From a checkpoint of a small image VAE: 48-pixel images, encoder activation silu.
Rows from block 2 of the encoder of a small image VAE, named by matrix and row number. Rows with one number belong to one neuron. Each number is 500 + 25 x the weight over its row's rms, rounded and kept within 0 to 999. All counts start at 0. Numbers have three digits each.
After each neuron's rows are labels from the 100 images, of 14976, where the neuron reaches its highest value: "strongest on" is what is common among them; "patch colour" is the nearest of a few named colours to the mean colour under the peak. Only what is clearly more common there than usual is listed. The data: retinal OCT scans (Kermany 2017). In brackets: how many of the 100, against the usual share in percent.
# fc1: MLP up (encoder.blocks.2.mlp.fc1.weight, 1536x384), inputs 77-153
# fc2: MLP down (encoder.blocks.2.mlp.fc2.weight, 384x1536, transposed), outputs 77-153

fc1.259:492579490527508457502503533485514524517523549492479464515484501482512483443509535496476499500499506528497500495529523501506491477518483496501496494472503502513502501501482492476512526481498573510468515497513541467467470451492488491
fc2.259:504565521506497519540518500503488495501509492493471472486535500489495562538512541511490499559479500490503504500498502483510533478519485512501531482501483472516514507490503486496563497494493452494501493507536465519497479514513503557
strongest on: finding: choroidal neovascularization (63 vs 29.4)
patch colour: grey (56 vs 23.3)

fc1.507:527515488530519509497504504481511511480501543475501491517493495509494525488507487510496503509499507480520486476533507519518503486485509514477502496497495458472524497478473480475495514514478429535475499488491523455536474515558468517
fc2.507:514492465497494517497492496475518499505478514498438466493519515479493541435500475512512507493524478524506478480506520509466512430535506501517475502476489456514526510502512514483494459518494567555487524473506529444526498461502505487
strongest on: finding: choroidal neovascularization (59 vs 29.4)
patch colour: grey (76 vs 23.3)

fc1.290:513506475501509468486489509517536497506517501471480504486490510507492473534484493450464465484491498482524557474436528507500556481493500519514464471523482484486495498503515488504521521514530501473481506509508542508489470497492505483
fc2.290:500537497523506516508499504543468463515510516499489509494437508509487537486500505482523493493507517518508494508522512512541430503484524497504528474531553484512502508459497506480491484499531526525493494503482511533458511517492508527
strongest on: finding: diabetic macular edema (31 vs 11.7)
patch colour: grey (65 vs 23.3)

fc1.329:485449515511526520512493498482486535481496507473474446462433470499490518544508501490556505489503451548521501506540524503517462459487530530526514495455477485488504487479470495475465507492502482490445493497498543442458481489522472497
fc2.329:475446514442496501495508523503491473505509488462490521477473526460485537505499511502493509450512490512490516498475493513513534477461532501487469493502495549491520505475481534519489470510507538474491510494537520469441536487479505455
strongest on: finding: diabetic macular edema (32 vs 11.7)
patch colour: grey (66 vs 23.3)

fc1.391:552467503510516476503523478509472497504500516523476503507519508492517499469529533490486497515516467520513572489513491526523508425500517511500507479500507518504489497469459478473483499499505509488511499470500495456466496478507467495
fc2.391:451534488506508473484529497518515488507526482472499458507474503452508524512505490518542515451483450502483550455470526520514502502521476531484478474480495467503475500473464467515502475541519520532509500457458458493490517516535508497
strongest on: finding: diabetic macular edema (30 vs 11.7)
patch colour: grey (69 vs 23.3)

fc1.252:516498469481521498463506521474459471503515498499532527481509515487518474518469532546472529461520532447513500510504503486507533529501501520508450452524554476517507500505474536468527540517506466506455530486487473502466536492498477456
fc2.252:500544507496486492522507495511506485505491501511495508482480495493447518462494493485550510528511494525515500476495477503466474438496513515522482491530473519521519519487486509497493496512521479488534490519508459484492482481499499496
strongest on: finding: choroidal neovascularization (60 vs 29.4)
patch colour: grey (73 vs 23.3)

fc1.446:510460491475543523480511500491545496505508514494462439493509492499501518546516488474512528511507534493551481486513502524509478471479531512502459511452502468488538488500490521476532481472494539479471495528491546434485460514520488487
fc2.446:467468468482521509452515521527512492490519494520497538478472532499482520462542493474482521489512495541497517475488504536516462446490500494488511503551506452492495501468468540489539453517533476463524515507483534472499503471523489508
strongest on: finding: diabetic macular edema (34 vs 11.7)
patch colour: grey (99 vs 23.3)

fc1.53:505477517522512498494494506481508523499509542496494421499518480491494511505478508476489516530509511537493492493546506495500462512496505508499493492477558492504509494504494475482466531492433548526502497504514448462504474455516487502
fc2.53:491477473489465474505543499521497478500512510514518510482485550501512527538455511517518502496479514478502532471494512510494558522499476499510516497516490503513495513485490483496549453503528481453520500468481501440488521543474510520
strongest on: finding: choroidal neovascularization (70 vs 29.4)
patch colour: grey (62 vs 23.3)

fc1.330:498511459506531510494505481488490501505496476490470498495464500481487513549497520487500499489507484501493543508547525500530540485451499533523523493553474493483486489535482566498525475517520438484484490506455575504432465490537484472
fc2.330:531528478502477495480503513495479512509511526475490475479448532494492499508503469495550528463515506515523484484441508516519484478470501519498438488516493452510516517502496502500489461517531503455494527494467461448510486499497494518
strongest on: finding: choroidal neovascularization (68 vs 29.4)
patch colour: grey (61 vs 23.3)

fc1.217:472536508483494437496477515471519492496502482470504505490492481499486505525461506529586506464521489483520497497443503509487555538492510497512513495547518480494530504503476476493468474477459472518501496494478422480527506546512497506
fc2.217:452483487527492404475532534531496486507512494501499493494482556497474476465539462529501470498491508519501512487454495517496531480476509497490517488524478495474493499470494517497575459478522461519515511505446529507511501487490497465
strongest on: finding: diabetic macular edema (28 vs 11.7)
patch colour: white (36 vs 2.8)

fc1.73:487525464538513495520491484530494508509536454454505520477491502496491516518513496523541475452514488516499530482474513476514543491477520507533478513510476495508498486499471527474518502501510435526522512500445542480499510502478483499
fc2.73:458526482489470492507538510504497549501507532508514494474492516491475521511517489513458495472512540511506483509496512506525501507510491508496452507496536437477499509518485507468478438498490473486567507511504484448514507490495515480
strongest on: finding: choroidal neovascularization (68 vs 29.4)
patch colour: grey (55 vs 23.3)

fc1.566:524494453516505495484503504489517493490542477462497517478433529520496498457506504541489499513512514407504481493467515490512459493464529493516481484509524523490511502509463537489493511498518493479476516493520543474502481477495486459
fc2.566:454526524488502500484495516530499547498498538466481464486519469507484514487546509429555510474496490556506495479520520524516558499508502510503471475552503452509498511520496497485517496503506462535519463503463499486495477542500507543
strongest on: finding: choroidal neovascularization (73 vs 29.4)
patch colour: grey (74 vs 23.3)