Rows from block 3 of the encoder of a small image VAE, named by matrix and row number. Rows with one number within an expert belong to one neuron, the router's apart. Each number is 50 + 15 x the weight over its row's rms, rounded and kept within 0 to 99. All counts start at 0.
Before each expert's rows are labels from the 100 images, of 14976, where the router gives the expert most weight on average: "responds to" is what is common among them. Only what is clearly more common there than usual is listed. The data: retinal OCT scans (Kermany 2017). In brackets: how many of the 100.
# router: slot weights (encoder.blocks.3.mlp.router.weight, 16x384), inputs 64-127
# up: expert up (encoder.blocks.3.mlp.up, 8x96x384), inputs 64-127
# down: expert down (encoder.blocks.3.mlp.down, 8x384x96, transposed), outputs 64-127

# expert 1
responds to: finding: choroidal neovascularization (61)
router.2:72 65 48 46 30 56 45 23 30 36 48 39 42 33 51 45 46 41 55 49 58 67 27 29 57 60 40 46 43 36 31 65 62 62 37 52 47 38 40 46 33 25 63 46 68 47 47 60 43 67 22 86 67 42 34 27 57 81 68 89 33 51 55 31
router.3:57 75 50 55 32 41 44 28 14 33 37 53 35 34 39 20 26 45 46 60 53 64 25 33 60 73 62 51 44 22 25 64 48 53 60 63 31 42 41 42 49 30 44 22 53 64 34 54 42 61 00 63 55 37 40 32 60 65 52 71 44 62 43 42
up.0:80 38 75 43 55 52 71 14 53 34 54 64 35 73 68 59 65 45 62 68 43 43 62 55 59 54 82 48 47 70 65 58 25 52 44 34 39 61 28 59 46 63 47 36 66 37 20 31 62 54 72 44 54 84 66 44 76 49 55 71 61 44 60 60
down.0:40 57 25 55 48 34 67 34 30 46 44 73 44 50 34 41 06 73 75 77 79 47 55 47 50 32 59 58 53 40 39 60 99 85 33 62 28 41 43 67 44 16 39 46 62 76 48 44 37 72 51 45 62 35 64 52 42 64 54 97 57 37 47 53
up.1:82 54 51 33 42 46 53 74 53 34 56 34 57 53 42 43 68 53 58 72 36 49 45 66 48 24 45 48 57 46 61 50 56 49 82 43 64 57 45 67 54 44 47 43 35 72 38 54 46 38 46 56 55 36 41 59 50 35 59 43 58 48 13 53
down.1:45 49 49 27 43 69 64 52 47 38 68 21 70 39 90 71 70 41 48 59 57 61 58 60 55 31 35 52 44 46 40 58 61 64 43 51 44 99 30 51 67 27 33 25 50 84 35 79 28 42 51 59 57 37 56 59 49 48 55 55 47 48 70 80
up.2:69 39 63 49 59 51 78 25 53 26 47 68 41 65 70 54 54 45 58 52 47 35 62 52 52 52 86 49 57 61 52 57 36 41 45 46 32 58 34 53 51 71 60 38 70 35 37 38 67 56 59 50 57 79 78 50 69 55 37 79 53 43 78 57
down.2:49 50 36 49 90 62 46 35 47 48 56 58 63 51 55 41 33 63 61 84 89 44 62 51 48 54 56 54 53 52 26 63 89 94 40 53 50 41 39 58 45 16 49 45 59 69 50 42 22 62 52 63 68 41 53 38 41 62 43 94 49 46 50 46
up.3:86 62 41 32 57 36 60 45 44 53 61 32 51 66 41 52 58 49 47 99 34 27 64 39 58 08 62 54 52 46 48 55 34 36 83 38 70 42 39 64 76 36 25 51 28 52 49 28 42 59 27 45 52 60 51 48 68 37 54 65 66 62 38 64
down.3:53 55 54 30 60 57 64 36 62 44 67 43 71 35 49 62 51 63 71 65 63 55 60 52 63 38 54 59 46 49 55 57 79 61 41 50 41 91 42 50 50 19 46 30 48 70 26 57 24 46 70 50 42 51 48 67 39 52 58 57 44 55 75 73
up.4:36 56 67 57 65 56 65 43 45 79 44 46 62 57 64 66 70 63 70 52 53 48 48 03 50 33 61 70 79 44 20 49 45 41 62 62 38 29 42 61 40 40 63 44 42 40 37 35 57 56 60 60 51 56 61 40 32 42 19 49 66 42 85 57
down.4:35 62 29 45 60 58 43 47 41 48 56 45 64 25 38 60 61 72 43 51 80 44 43 62 56 49 46 78 84 34 60 40 54 54 50 47 45 86 44 72 38 34 49 43 54 75 21 43 36 48 76 63 57 48 52 77 27 40 30 46 42 63 55 57

# expert 2
responds to: finding: normal (83)
router.4:60 73 46 60 53 57 76 31 35 48 39 42 37 60 35 12 15 53 66 56 40 42 54 55 63 55 28 38 70 23 58 69 67 34 61 66 21 64 40 62 68 82 42 32 38 32 19 63 41 69 25 35 59 35 46 48 54 45 61 47 45 47 43 70
router.5:44 76 33 65 27 40 57 20 26 40 25 38 48 58 11 39 21 57 36 52 41 52 45 50 47 56 48 24 64 37 51 72 64 29 67 68 42 77 48 59 69 65 27 41 44 47 29 44 49 62 20 55 47 34 54 52 64 39 47 57 63 41 43 51
up.0:36 35 60 54 67 54 58 47 61 53 38 42 65 58 38 48 50 29 61 49 61 50 40 06 67 51 41 39 58 29 00 35 49 57 66 60 40 49 51 53 65 54 69 47 65 53 44 96 59 55 55 58 64 30 44 45 47 69 63 47 46 47 55 52
down.0:41 55 33 40 59 16 31 55 48 42 60 67 25 18 56 30 51 35 41 52 46 48 84 45 45 69 62 71 39 50 71 59 50 52 25 53 36 43 40 43 41 33 35 61 48 65 87 52 32 46 48 37 55 64 29 51 51 34 21 55 40 42 39 40
up.1:62 45 53 37 44 64 60 53 62 74 48 52 55 48 40 32 48 56 52 40 55 57 88 42 36 74 57 32 43 55 50 57 31 44 46 65 43 42 60 60 55 62 45 60 50 50 58 41 59 46 61 57 50 43 57 30 32 42 34 37 93 70 40 45
down.1:40 50 56 99 55 36 33 88 76 61 64 47 76 77 21 65 57 42 67 56 37 48 29 70 67 49 53 33 58 53 36 50 72 47 55 46 64 50 57 51 32 52 62 60 28 37 48 41 43 61 72 52 61 53 64 40 48 61 45 41 43 48 34 68
up.2:26 23 30 43 74 52 39 70 47 36 43 83 59 46 61 80 51 29 47 44 61 55 58 35 51 47 49 52 44 82 46 38 49 58 51 47 52 42 59 32 42 42 62 62 58 48 81 72 54 39 61 51 66 89 58 51 37 59 51 51 60 38 67 41
down.2:43 46 46 41 68 45 54 99 54 55 53 70 29 28 77 35 42 36 34 46 50 32 75 28 49 55 61 78 33 47 56 50 28 48 34 58 43 54 31 46 75 47 51 41 50 66 72 55 45 22 47 33 46 70 21 37 36 29 55 54 27 40 58 50
up.3:65 39 73 51 39 56 36 70 70 56 70 44 49 56 64 31 47 34 49 44 44 57 91 45 50 52 50 26 41 54 51 25 68 65 36 56 36 39 51 55 41 49 46 56 39 53 55 53 42 34 21 61 66 28 57 38 55 49 42 56 45 57 61 34
down.3:24 49 37 36 65 59 40 38 41 64 77 62 08 43 54 36 23 38 40 25 39 57 58 33 40 54 47 61 44 32 75 60 42 34 40 39 47 48 48 39 56 46 49 52 50 78 55 49 32 39 35 35 60 56 42 43 31 34 46 53 38 48 58 53
up.4:52 31 42 37 75 57 38 47 45 36 64 53 45 60 32 57 61 24 20 11 62 62 63 64 65 59 64 36 42 69 27 38 42 68 52 32 66 45 58 50 35 38 54 30 57 59 51 58 46 33 47 59 69 79 51 39 48 60 43 57 47 37 57 30
down.4:31 38 40 38 69 44 46 84 30 58 73 85 33 24 46 28 39 43 34 38 55 45 61 55 56 56 55 75 14 49 62 65 39 36 30 52 38 59 71 34 55 31 57 50 36 76 62 42 26 43 34 38 65 44 36 35 44 35 58 51 28 26 67 61

# expert 0
responds to: finding: diabetic macular edema (36)
router.0:60 47 58 40 48 48 59 23 53 46 15 39 78 72 26 38 34 65 66 43 41 62 42 40 55 66 57 32 50 28 50 35 70 51 47 44 44 39 55 55 69 28 33 23 52 47 31 80 45 58 57 56 61 51 45 30 53 64 50 57 38 36 43 60
router.1:41 30 42 75 54 46 52 68 53 25 55 41 47 78 59 40 42 67 42 51 57 72 45 28 58 67 35 34 46 29 55 23 52 70 34 50 35 41 49 58 65 38 63 40 56 74 43 79 47 27 57 51 55 53 34 32 55 60 43 74 29 36 60 42
up.0:58 48 36 43 43 55 52 44 23 84 42 52 58 55 39 43 68 54 46 70 46 47 65 50 42 08 85 58 50 62 49 49 40 43 55 57 54 51 43 57 45 36 40 56 34 55 31 38 56 54 39 51 62 57 66 46 24 33 45 51 59 29 42 25
down.0:48 46 50 51 52 65 48 43 52 45 40 54 53 93 48 35 37 42 58 49 60 49 52 68 57 48 74 36 39 31 37 38 74 50 82 38 46 36 36 63 59 35 49 37 46 41 42 30 60 62 64 50 43 39 49 71 35 66 43 51 52 34 60 58
up.1:40 34 50 61 42 38 49 47 60 35 59 74 29 67 62 40 38 59 47 34 61 47 42 44 50 51 73 49 54 39 43 25 55 80 24 47 16 49 42 49 56 35 55 38 93 66 33 62 28 36 65 63 47 36 39 63 81 67 60 46 44 36 45 16
down.1:53 28 56 62 50 43 45 61 35 55 56 52 49 54 37 43 22 49 52 63 14 24 23 53 41 65 56 47 62 67 43 53 36 80 61 46 63 30 49 60 58 88 31 65 46 48 60 54 37 64 48 54 51 55 51 49 67 30 47 71 58 21 65 59
up.2:68 55 28 60 76 42 52 76 30 46 45 66 50 25 26 46 73 34 56 38 46 43 58 49 59 16 58 51 76 59 74 85 51 46 56 45 42 58 53 53 41 38 64 40 19 74 33 38 30 70 44 49 84 64 45 53 33 71 30 74 26 52 46 39
down.2:83 64 71 27 52 72 41 53 51 52 39 49 58 47 61 57 48 78 82 70 37 14 50 80 56 40 70 68 46 42 41 61 48 19 99 77 52 43 28 39 69 44 56 67 46 57 44 45 52 60 61 52 64 23 49 59 40 70 52 54 59 55 50 28
up.3:51 43 64 65 68 41 52 68 51 60 46 44 72 70 49 52 83 57 66 40 42 49 43 51 67 18 59 46 63 82 65 45 46 31 15 41 48 45 51 65 53 75 59 64 35 50 13 14 67 35 65 37 64 55 61 49 27 35 64 48 34 43 30 56
down.3:42 74 36 69 38 57 23 53 26 61 62 58 43 61 45 39 50 61 48 27 49 44 42 50 72 70 56 65 70 50 49 57 63 57 87 46 38 32 41 76 52 39 54 48 62 17 65 62 56 61 52 47 72 46 57 66 54 74 48 57 56 45 72 33
up.4:35 61 43 55 64 29 40 49 43 15 60 47 34 66 66 51 56 53 47 46 60 45 81 30 77 19 57 67 47 45 30 79 54 71 35 56 28 55 66 48 36 61 65 41 43 69 39 41 52 44 51 44 51 43 22 74 57 57 50 78 24 60 43 43
down.4:77 32 78 62 68 65 35 41 56 47 61 37 78 47 41 29 35 68 79 71 20 43 45 77 61 51 62 49 49 41 51 57 60 59 65 55 60 54 38 38 56 48 58 61 44 74 49 32 26 42 73 42 33 46 36 75 41 57 38 52 67 37 56 45

# expert 4
responds to: finding: choroidal neovascularization (66)
router.8:66 62 62 48 54 66 75 32 47 44 35 39 46 56 41 19 21 57 55 61 50 50 44 60 60 59 39 27 65 30 45 54 67 40 57 67 32 57 45 64 57 73 49 36 54 24 17 69 37 55 31 48 54 29 41 45 40 62 65 57 49 38 39 64
router.9:74 82 50 56 24 55 51 23 61 35 40 50 51 80 28 24 48 61 64 50 42 65 41 42 49 57 57 12 54 41 37 48 52 38 71 34 40 53 54 54 65 23 39 37 47 45 32 48 46 55 50 45 22 30 48 25 39 52 55 68 34 58 09 47
up.0:27 16 43 44 60 65 41 46 46 55 48 67 54 43 39 46 45 40 40 49 67 81 39 52 57 82 76 51 31 68 40 32 38 80 34 25 44 35 72 44 29 31 74 48 69 46 61 49 57 33 39 88 53 39 54 38 40 94 63 75 48 49 58 28
down.0:44 40 55 65 20 69 53 61 78 69 47 43 21 71 74 45 68 72 37 39 71 40 29 52 56 78 56 55 51 61 69 45 15 52 68 61 59 10 80 47 62 56 45 72 54 33 60 22 79 68 77 54 57 52 59 38 30 62 57 48 35 65 29 44
up.1:39 52 55 27 40 43 46 44 54 44 45 54 63 45 51 79 73 62 41 64 49 56 22 66 47 35 43 52 46 62 60 44 38 41 38 43 56 52 36 50 25 36 48 36 61 46 80 53 47 37 42 47 47 53 47 63 55 54 47 54 76 53 68 33
down.1:40 47 58 23 51 71 73 52 53 37 57 48 67 60 50 30 25 57 53 64 39 49 71 39 61 55 69 48 60 57 29 40 46 26 47 66 56 34 51 72 42 12 61 72 66 13 40 32 48 43 19 49 62 24 45 40 47 42 54 43 62 40 65 44
up.2:37 14 60 42 53 58 28 49 46 43 62 65 53 38 53 45 44 35 38 36 73 75 37 26 82 58 71 49 34 54 46 24 51 74 33 27 40 38 96 40 30 45 75 47 71 45 55 59 33 29 60 76 69 58 53 40 32 78 67 74 37 40 54 41
down.2:47 50 26 46 47 67 56 56 68 86 76 79 16 59 36 34 73 42 52 57 42 49 58 24 51 68 57 80 57 54 30 44 25 50 62 44 56 28 58 36 54 36 38 77 58 33 39 54 67 46 50 31 56 63 72 34 20 36 56 51 61 49 15 46
up.3:32 09 45 35 66 59 36 47 44 53 60 68 40 54 43 59 54 33 33 49 65 65 43 36 48 68 81 40 32 56 45 39 43 76 41 33 46 38 61 36 32 43 71 56 75 52 57 52 39 33 53 80 54 51 49 37 40 79 52 85 40 42 44 47
down.3:36 48 42 53 33 43 70 56 61 59 67 41 42 63 46 44 54 37 50 33 69 64 34 63 71 57 48 74 45 34 43 52 19 72 70 61 45 31 99 63 65 42 24 78 32 22 61 31 91 71 60 46 59 48 52 47 68 51 31 78 41 52 27 41
up.4:44 42 47 54 83 24 42 57 34 31 46 67 54 41 24 61 36 37 34 44 45 45 51 28 54 40 53 36 63 71 28 34 47 46 51 57 46 47 51 44 61 57 50 36 48 83 41 50 59 50 28 56 63 58 69 41 63 51 15 53 58 49 68 58
down.4:58 47 60 74 60 09 58 68 21 25 37 48 68 51 44 69 60 45 51 44 56 41 52 51 66 36 35 65 68 62 63 46 52 53 74 63 58 45 68 43 46 67 46 48 58 82 52 64 72 61 47 58 62 65 50 45 42 53 36 51 39 44 41 53