{
  "model": "image VAE",
  "translate": 0.12,
  "encoder_activation": "silu",
  "encoder_width": 384,
  "decoder_block": "bottleneck",
  "kl_weight": 0.01,
  "residual_init": "none",
  "beta2": 0.99
}
Rows from block 3 of the encoder of a small image VAE, named by matrix and row number. Rows with one number within an expert belong to one neuron, the router's apart. Each number is 500 + 40 x the weight over its row's rms, rounded and kept within 0 to 999. All counts start at 0. Numbers have three digits each.
Before each expert's rows are labels from the 100 images, of 14976, where the router gives the expert most weight on average: "strongest on" is what is common among them. Only what is clearly more common there than usual is listed. The data: retinal OCT scans (Kermany 2017). In brackets: how many of the 100, against the usual share in percent.
# router: slot weights (encoder.blocks.3.mlp.router.weight, 16x384), inputs 0-63
# up: expert up (encoder.blocks.3.mlp.up, 8x96x384), inputs 0-63
# down: expert down (encoder.blocks.3.mlp.down, 8x384x96, transposed), outputs 0-63

# expert 0
strongest on: finding: diabetic macular edema (36 vs 11.7)
router.0:415459482501566531524520517414499404466498488450447457503537535566448533429493447497523518517481513453557488497557437459489530543519518527473520506541508456451478480521438475518454502551469510
router.1:567441472543541564501471552465547458401561510414482492487481499563460490482471518446553542504480534519539463487499472467517547490538444530538446562478477459443509539492468442467449538493464459
up.0:379511495477498474506477491491529573606538509484528501501520459488505631499533509504493442497527495484463479529463536502485503489520493491496480486525477410535457438520567519444501477452485510
down.0:565441503506520492431463537511463498529455504493530476476437492550521641480508529538477477428509425443498460481449509518502514501542477508373528558479555438489552446491525451500520482562389394
up.1:472483483406458496480455515489585540500543526522426450517456587445535448507547563446517487458429502499569452417591511451570573542533434466500510514473531504442533492476479533392497505496537484
down.1:552568447531506549500492522493486467504495530597567495523509552465485506510406536475469488517451592496472506440492538472535527527513481529536513468571495505488531433545503510494481447478555564
up.2:520471487529511502514489563529486556525454520496466484512511499532464550542484486426476481539478546501460436597438489511583433469427500525606507526487474485488527465562475543542492506482527530
down.2:600540446507457436528467453493563521498440554514460497498512448460543544473506416567428530481444420429521508486503534467524494497489497418479532537498470440536533446541541485471521532517476525
up.3:447538580511574541530509502529511592537491517455542546434486450511488590528491515476505516486538519481474441625404569500456509434488513516556546479485506467516484468519521547537501445497505499
down.3:547487445548461562503474435492557464539432483468461548485456458521480542478498470544524516505426528435446463489539509522498486510493372560484492559520501482466535407554438456477503516514488471

# expert 1
strongest on: finding: choroidal neovascularization (61 vs 29.4)
router.2:451470488477473571467530489521475528524474473428513477456512483570473572473431509435513497467428478461501429458500454514565477464528447463508479589494522426454498463499490484446422498441518475
router.3:453462416448459563441571498437480488487502475432523489456516562523423557472503456424471501492432498485521428422525449514580460498552513460489437591466500447471456451497448425432450488468556468
up.0:460492483440457482531403483486513510468514490441453484490467573498527434477459523503517507580466477493565488501477502553552563577452547553452473515496559491512493497478584560514461503514582501
down.0:498419489558488506438494507504495490534568505542428489500562561532483531427537519546526421482458473488477405460535474530564413521502532468498523552474524506469545423476472496419462407505573452
up.1:472515490541495482518526474505525508499496558509444434527525493447476524473497486460521475572520545440491499521540494363566508511546490510515515452550475436517462464537406490476494439502414532
down.1:472505468508502496527552428490479505507529518559470480561496468496495601515480509511492539443473413516514411479529455509578400528465512392406447500461487446559516474445491518445504504456440460
up.2:495498502451454492511392507452501528454512494435439504508486590501558424497495518477495474540442502476567534512505498560506539557435569522453517507534554493530527539452549559539485521483584499
down.2:536410471526460536457472553527488511557569525517458532487593555502485515455516494526494396476475463484480422455521451536563401554496477501468448549476539507447521422456464510448414420464579496
up.3:542496470501507488510449441483508629519480528489453476463446474501524580482458508498513419601512488437509529468464506518643484549540528536499515447524541486519494515464478523540419491511488563
down.3:462472480492542495501515512515430537556541483562460544515531510528458606487490508502448488503481375491520405490489455521575405549483497464437432507493542476533466468469490509389444471489487473

# expert 4
strongest on: finding: choroidal neovascularization (66 vs 29.4)
router.8:430515495515513513551507488444526476438495535450469506475495583521530499451510479419432555564471544449543514524525531465457551573523567504542535525548477533395499516485561476519510496548528442
router.9:440440488469546556540474450496533452473511492466460485527515491537376504467480432494478514490494496491545411492451480480498590524497504483489507529484516439483481474504496497430438576543489477
up.0:482497499482511579484460513487509480498483540428534486465498444576523531582515541461481519467489494514439480465522522494515505492410462489482494592459583398494474458501502499444461474466470461
down.0:531577473514535498493484511500518567456506534536496433545532521448533486505515496499495473525450524522528512475469530484468493525468489484581408565527477537472478549490511475496484476490538484
up.1:508519434511518495464435499528484620540480540509532420527467400475462526514476488500503466471413451537421459404513488485515529478481450456489515505488465469517497475494536546456494449516540501
down.1:474530482545508514496478545536557505550580487501450567511577541512453522512445457529483468532467408493516490479529550534527508464427472489546499490467561512392407474604497479594559527449501555
up.2:462435508470552566464504604491478485511468523451519501429465471534483511551491552480505503494514498479438471490497542483538461524479445451548482577499538442469450477498459510453472448434468512
down.2:478547477521539495481494503583504478436565489562490424470503460482524572455453461493510467465500479571558528394464469526506595451474445543566439499480550515481443542523527447521509546516574444
up.3:479515487428504545504446556498486481497470543388493507465462484566519543554481553487499544486450475497490465486486528466509432512434417498550508600485563366484493482470441523508451465443435486
down.3:458487528525481533511458485501499468512590488523498501510534485461542494440521454468448528530509477524473487417507453482489568552464488467594427524497524503428465514596510482514501491464575480

# expert 2
strongest on: finding: normal (83 vs 51.6)
router.4:427454501509504488520519485441541511495474515509452516501524560499497501461535453457454553544474571424557571527485495516480542563528605502538548482548485569402552512468547460507541512541511505
router.5:475506510529454470482551472417452497475374537529462469507449551495432494473512397467507494563438566448571479513486474497486485574523541524531471493533459596486584512511515514519502511547532523
up.0:432477489588528557543540568496520523432494495430518489468500520522537485544494507454462534505533479536568541552502521488469503517531468497513488550542503458494499430466467431507547530492483478
down.0:467515465498487480513542528510426517490537523574492533514543495496538559514546514478473462497503484451471436500549585483583474532464469457547503433466509545491416500425499483463507513470468494
up.1:479552514473487478480577491515524464507556473521546559511471514490498401515478483526511497519462506539484522523494473565478533486487472539453492483517530494488512514584480493512486512523434523
down.1:553473534490430498531501587573528530504439522526477521527510427509544530489532518436505464544459581538459514486521420491467560495539480515464505530475513480504505523585512568512492532551445483
up.2:489478509496508536452502550533475532473546537453598465507450504504528477558549582481504513456481489477450452441540525523520459508442454445518468517478529455504486476522502462442478448472479492
down.2:464423481473508418442499537443449508469550540556540541459512535484570554550506523510447520479549489499487515457546635466530466543461548502559467471487514508495485460484470489482589454521488447
up.3:534516495479455499505480477483510443482560526532409473549517528502529477501541514506466499460512504489419478467473488430487531489434515475508527503489518538516477544499477485499495522475420510
down.3:473430482479511524450511545491510531527516565507508522438497557501551519544476515488458514458525483465570531464488585442520493568494473481575483470454512435518495466483528425481550472519526428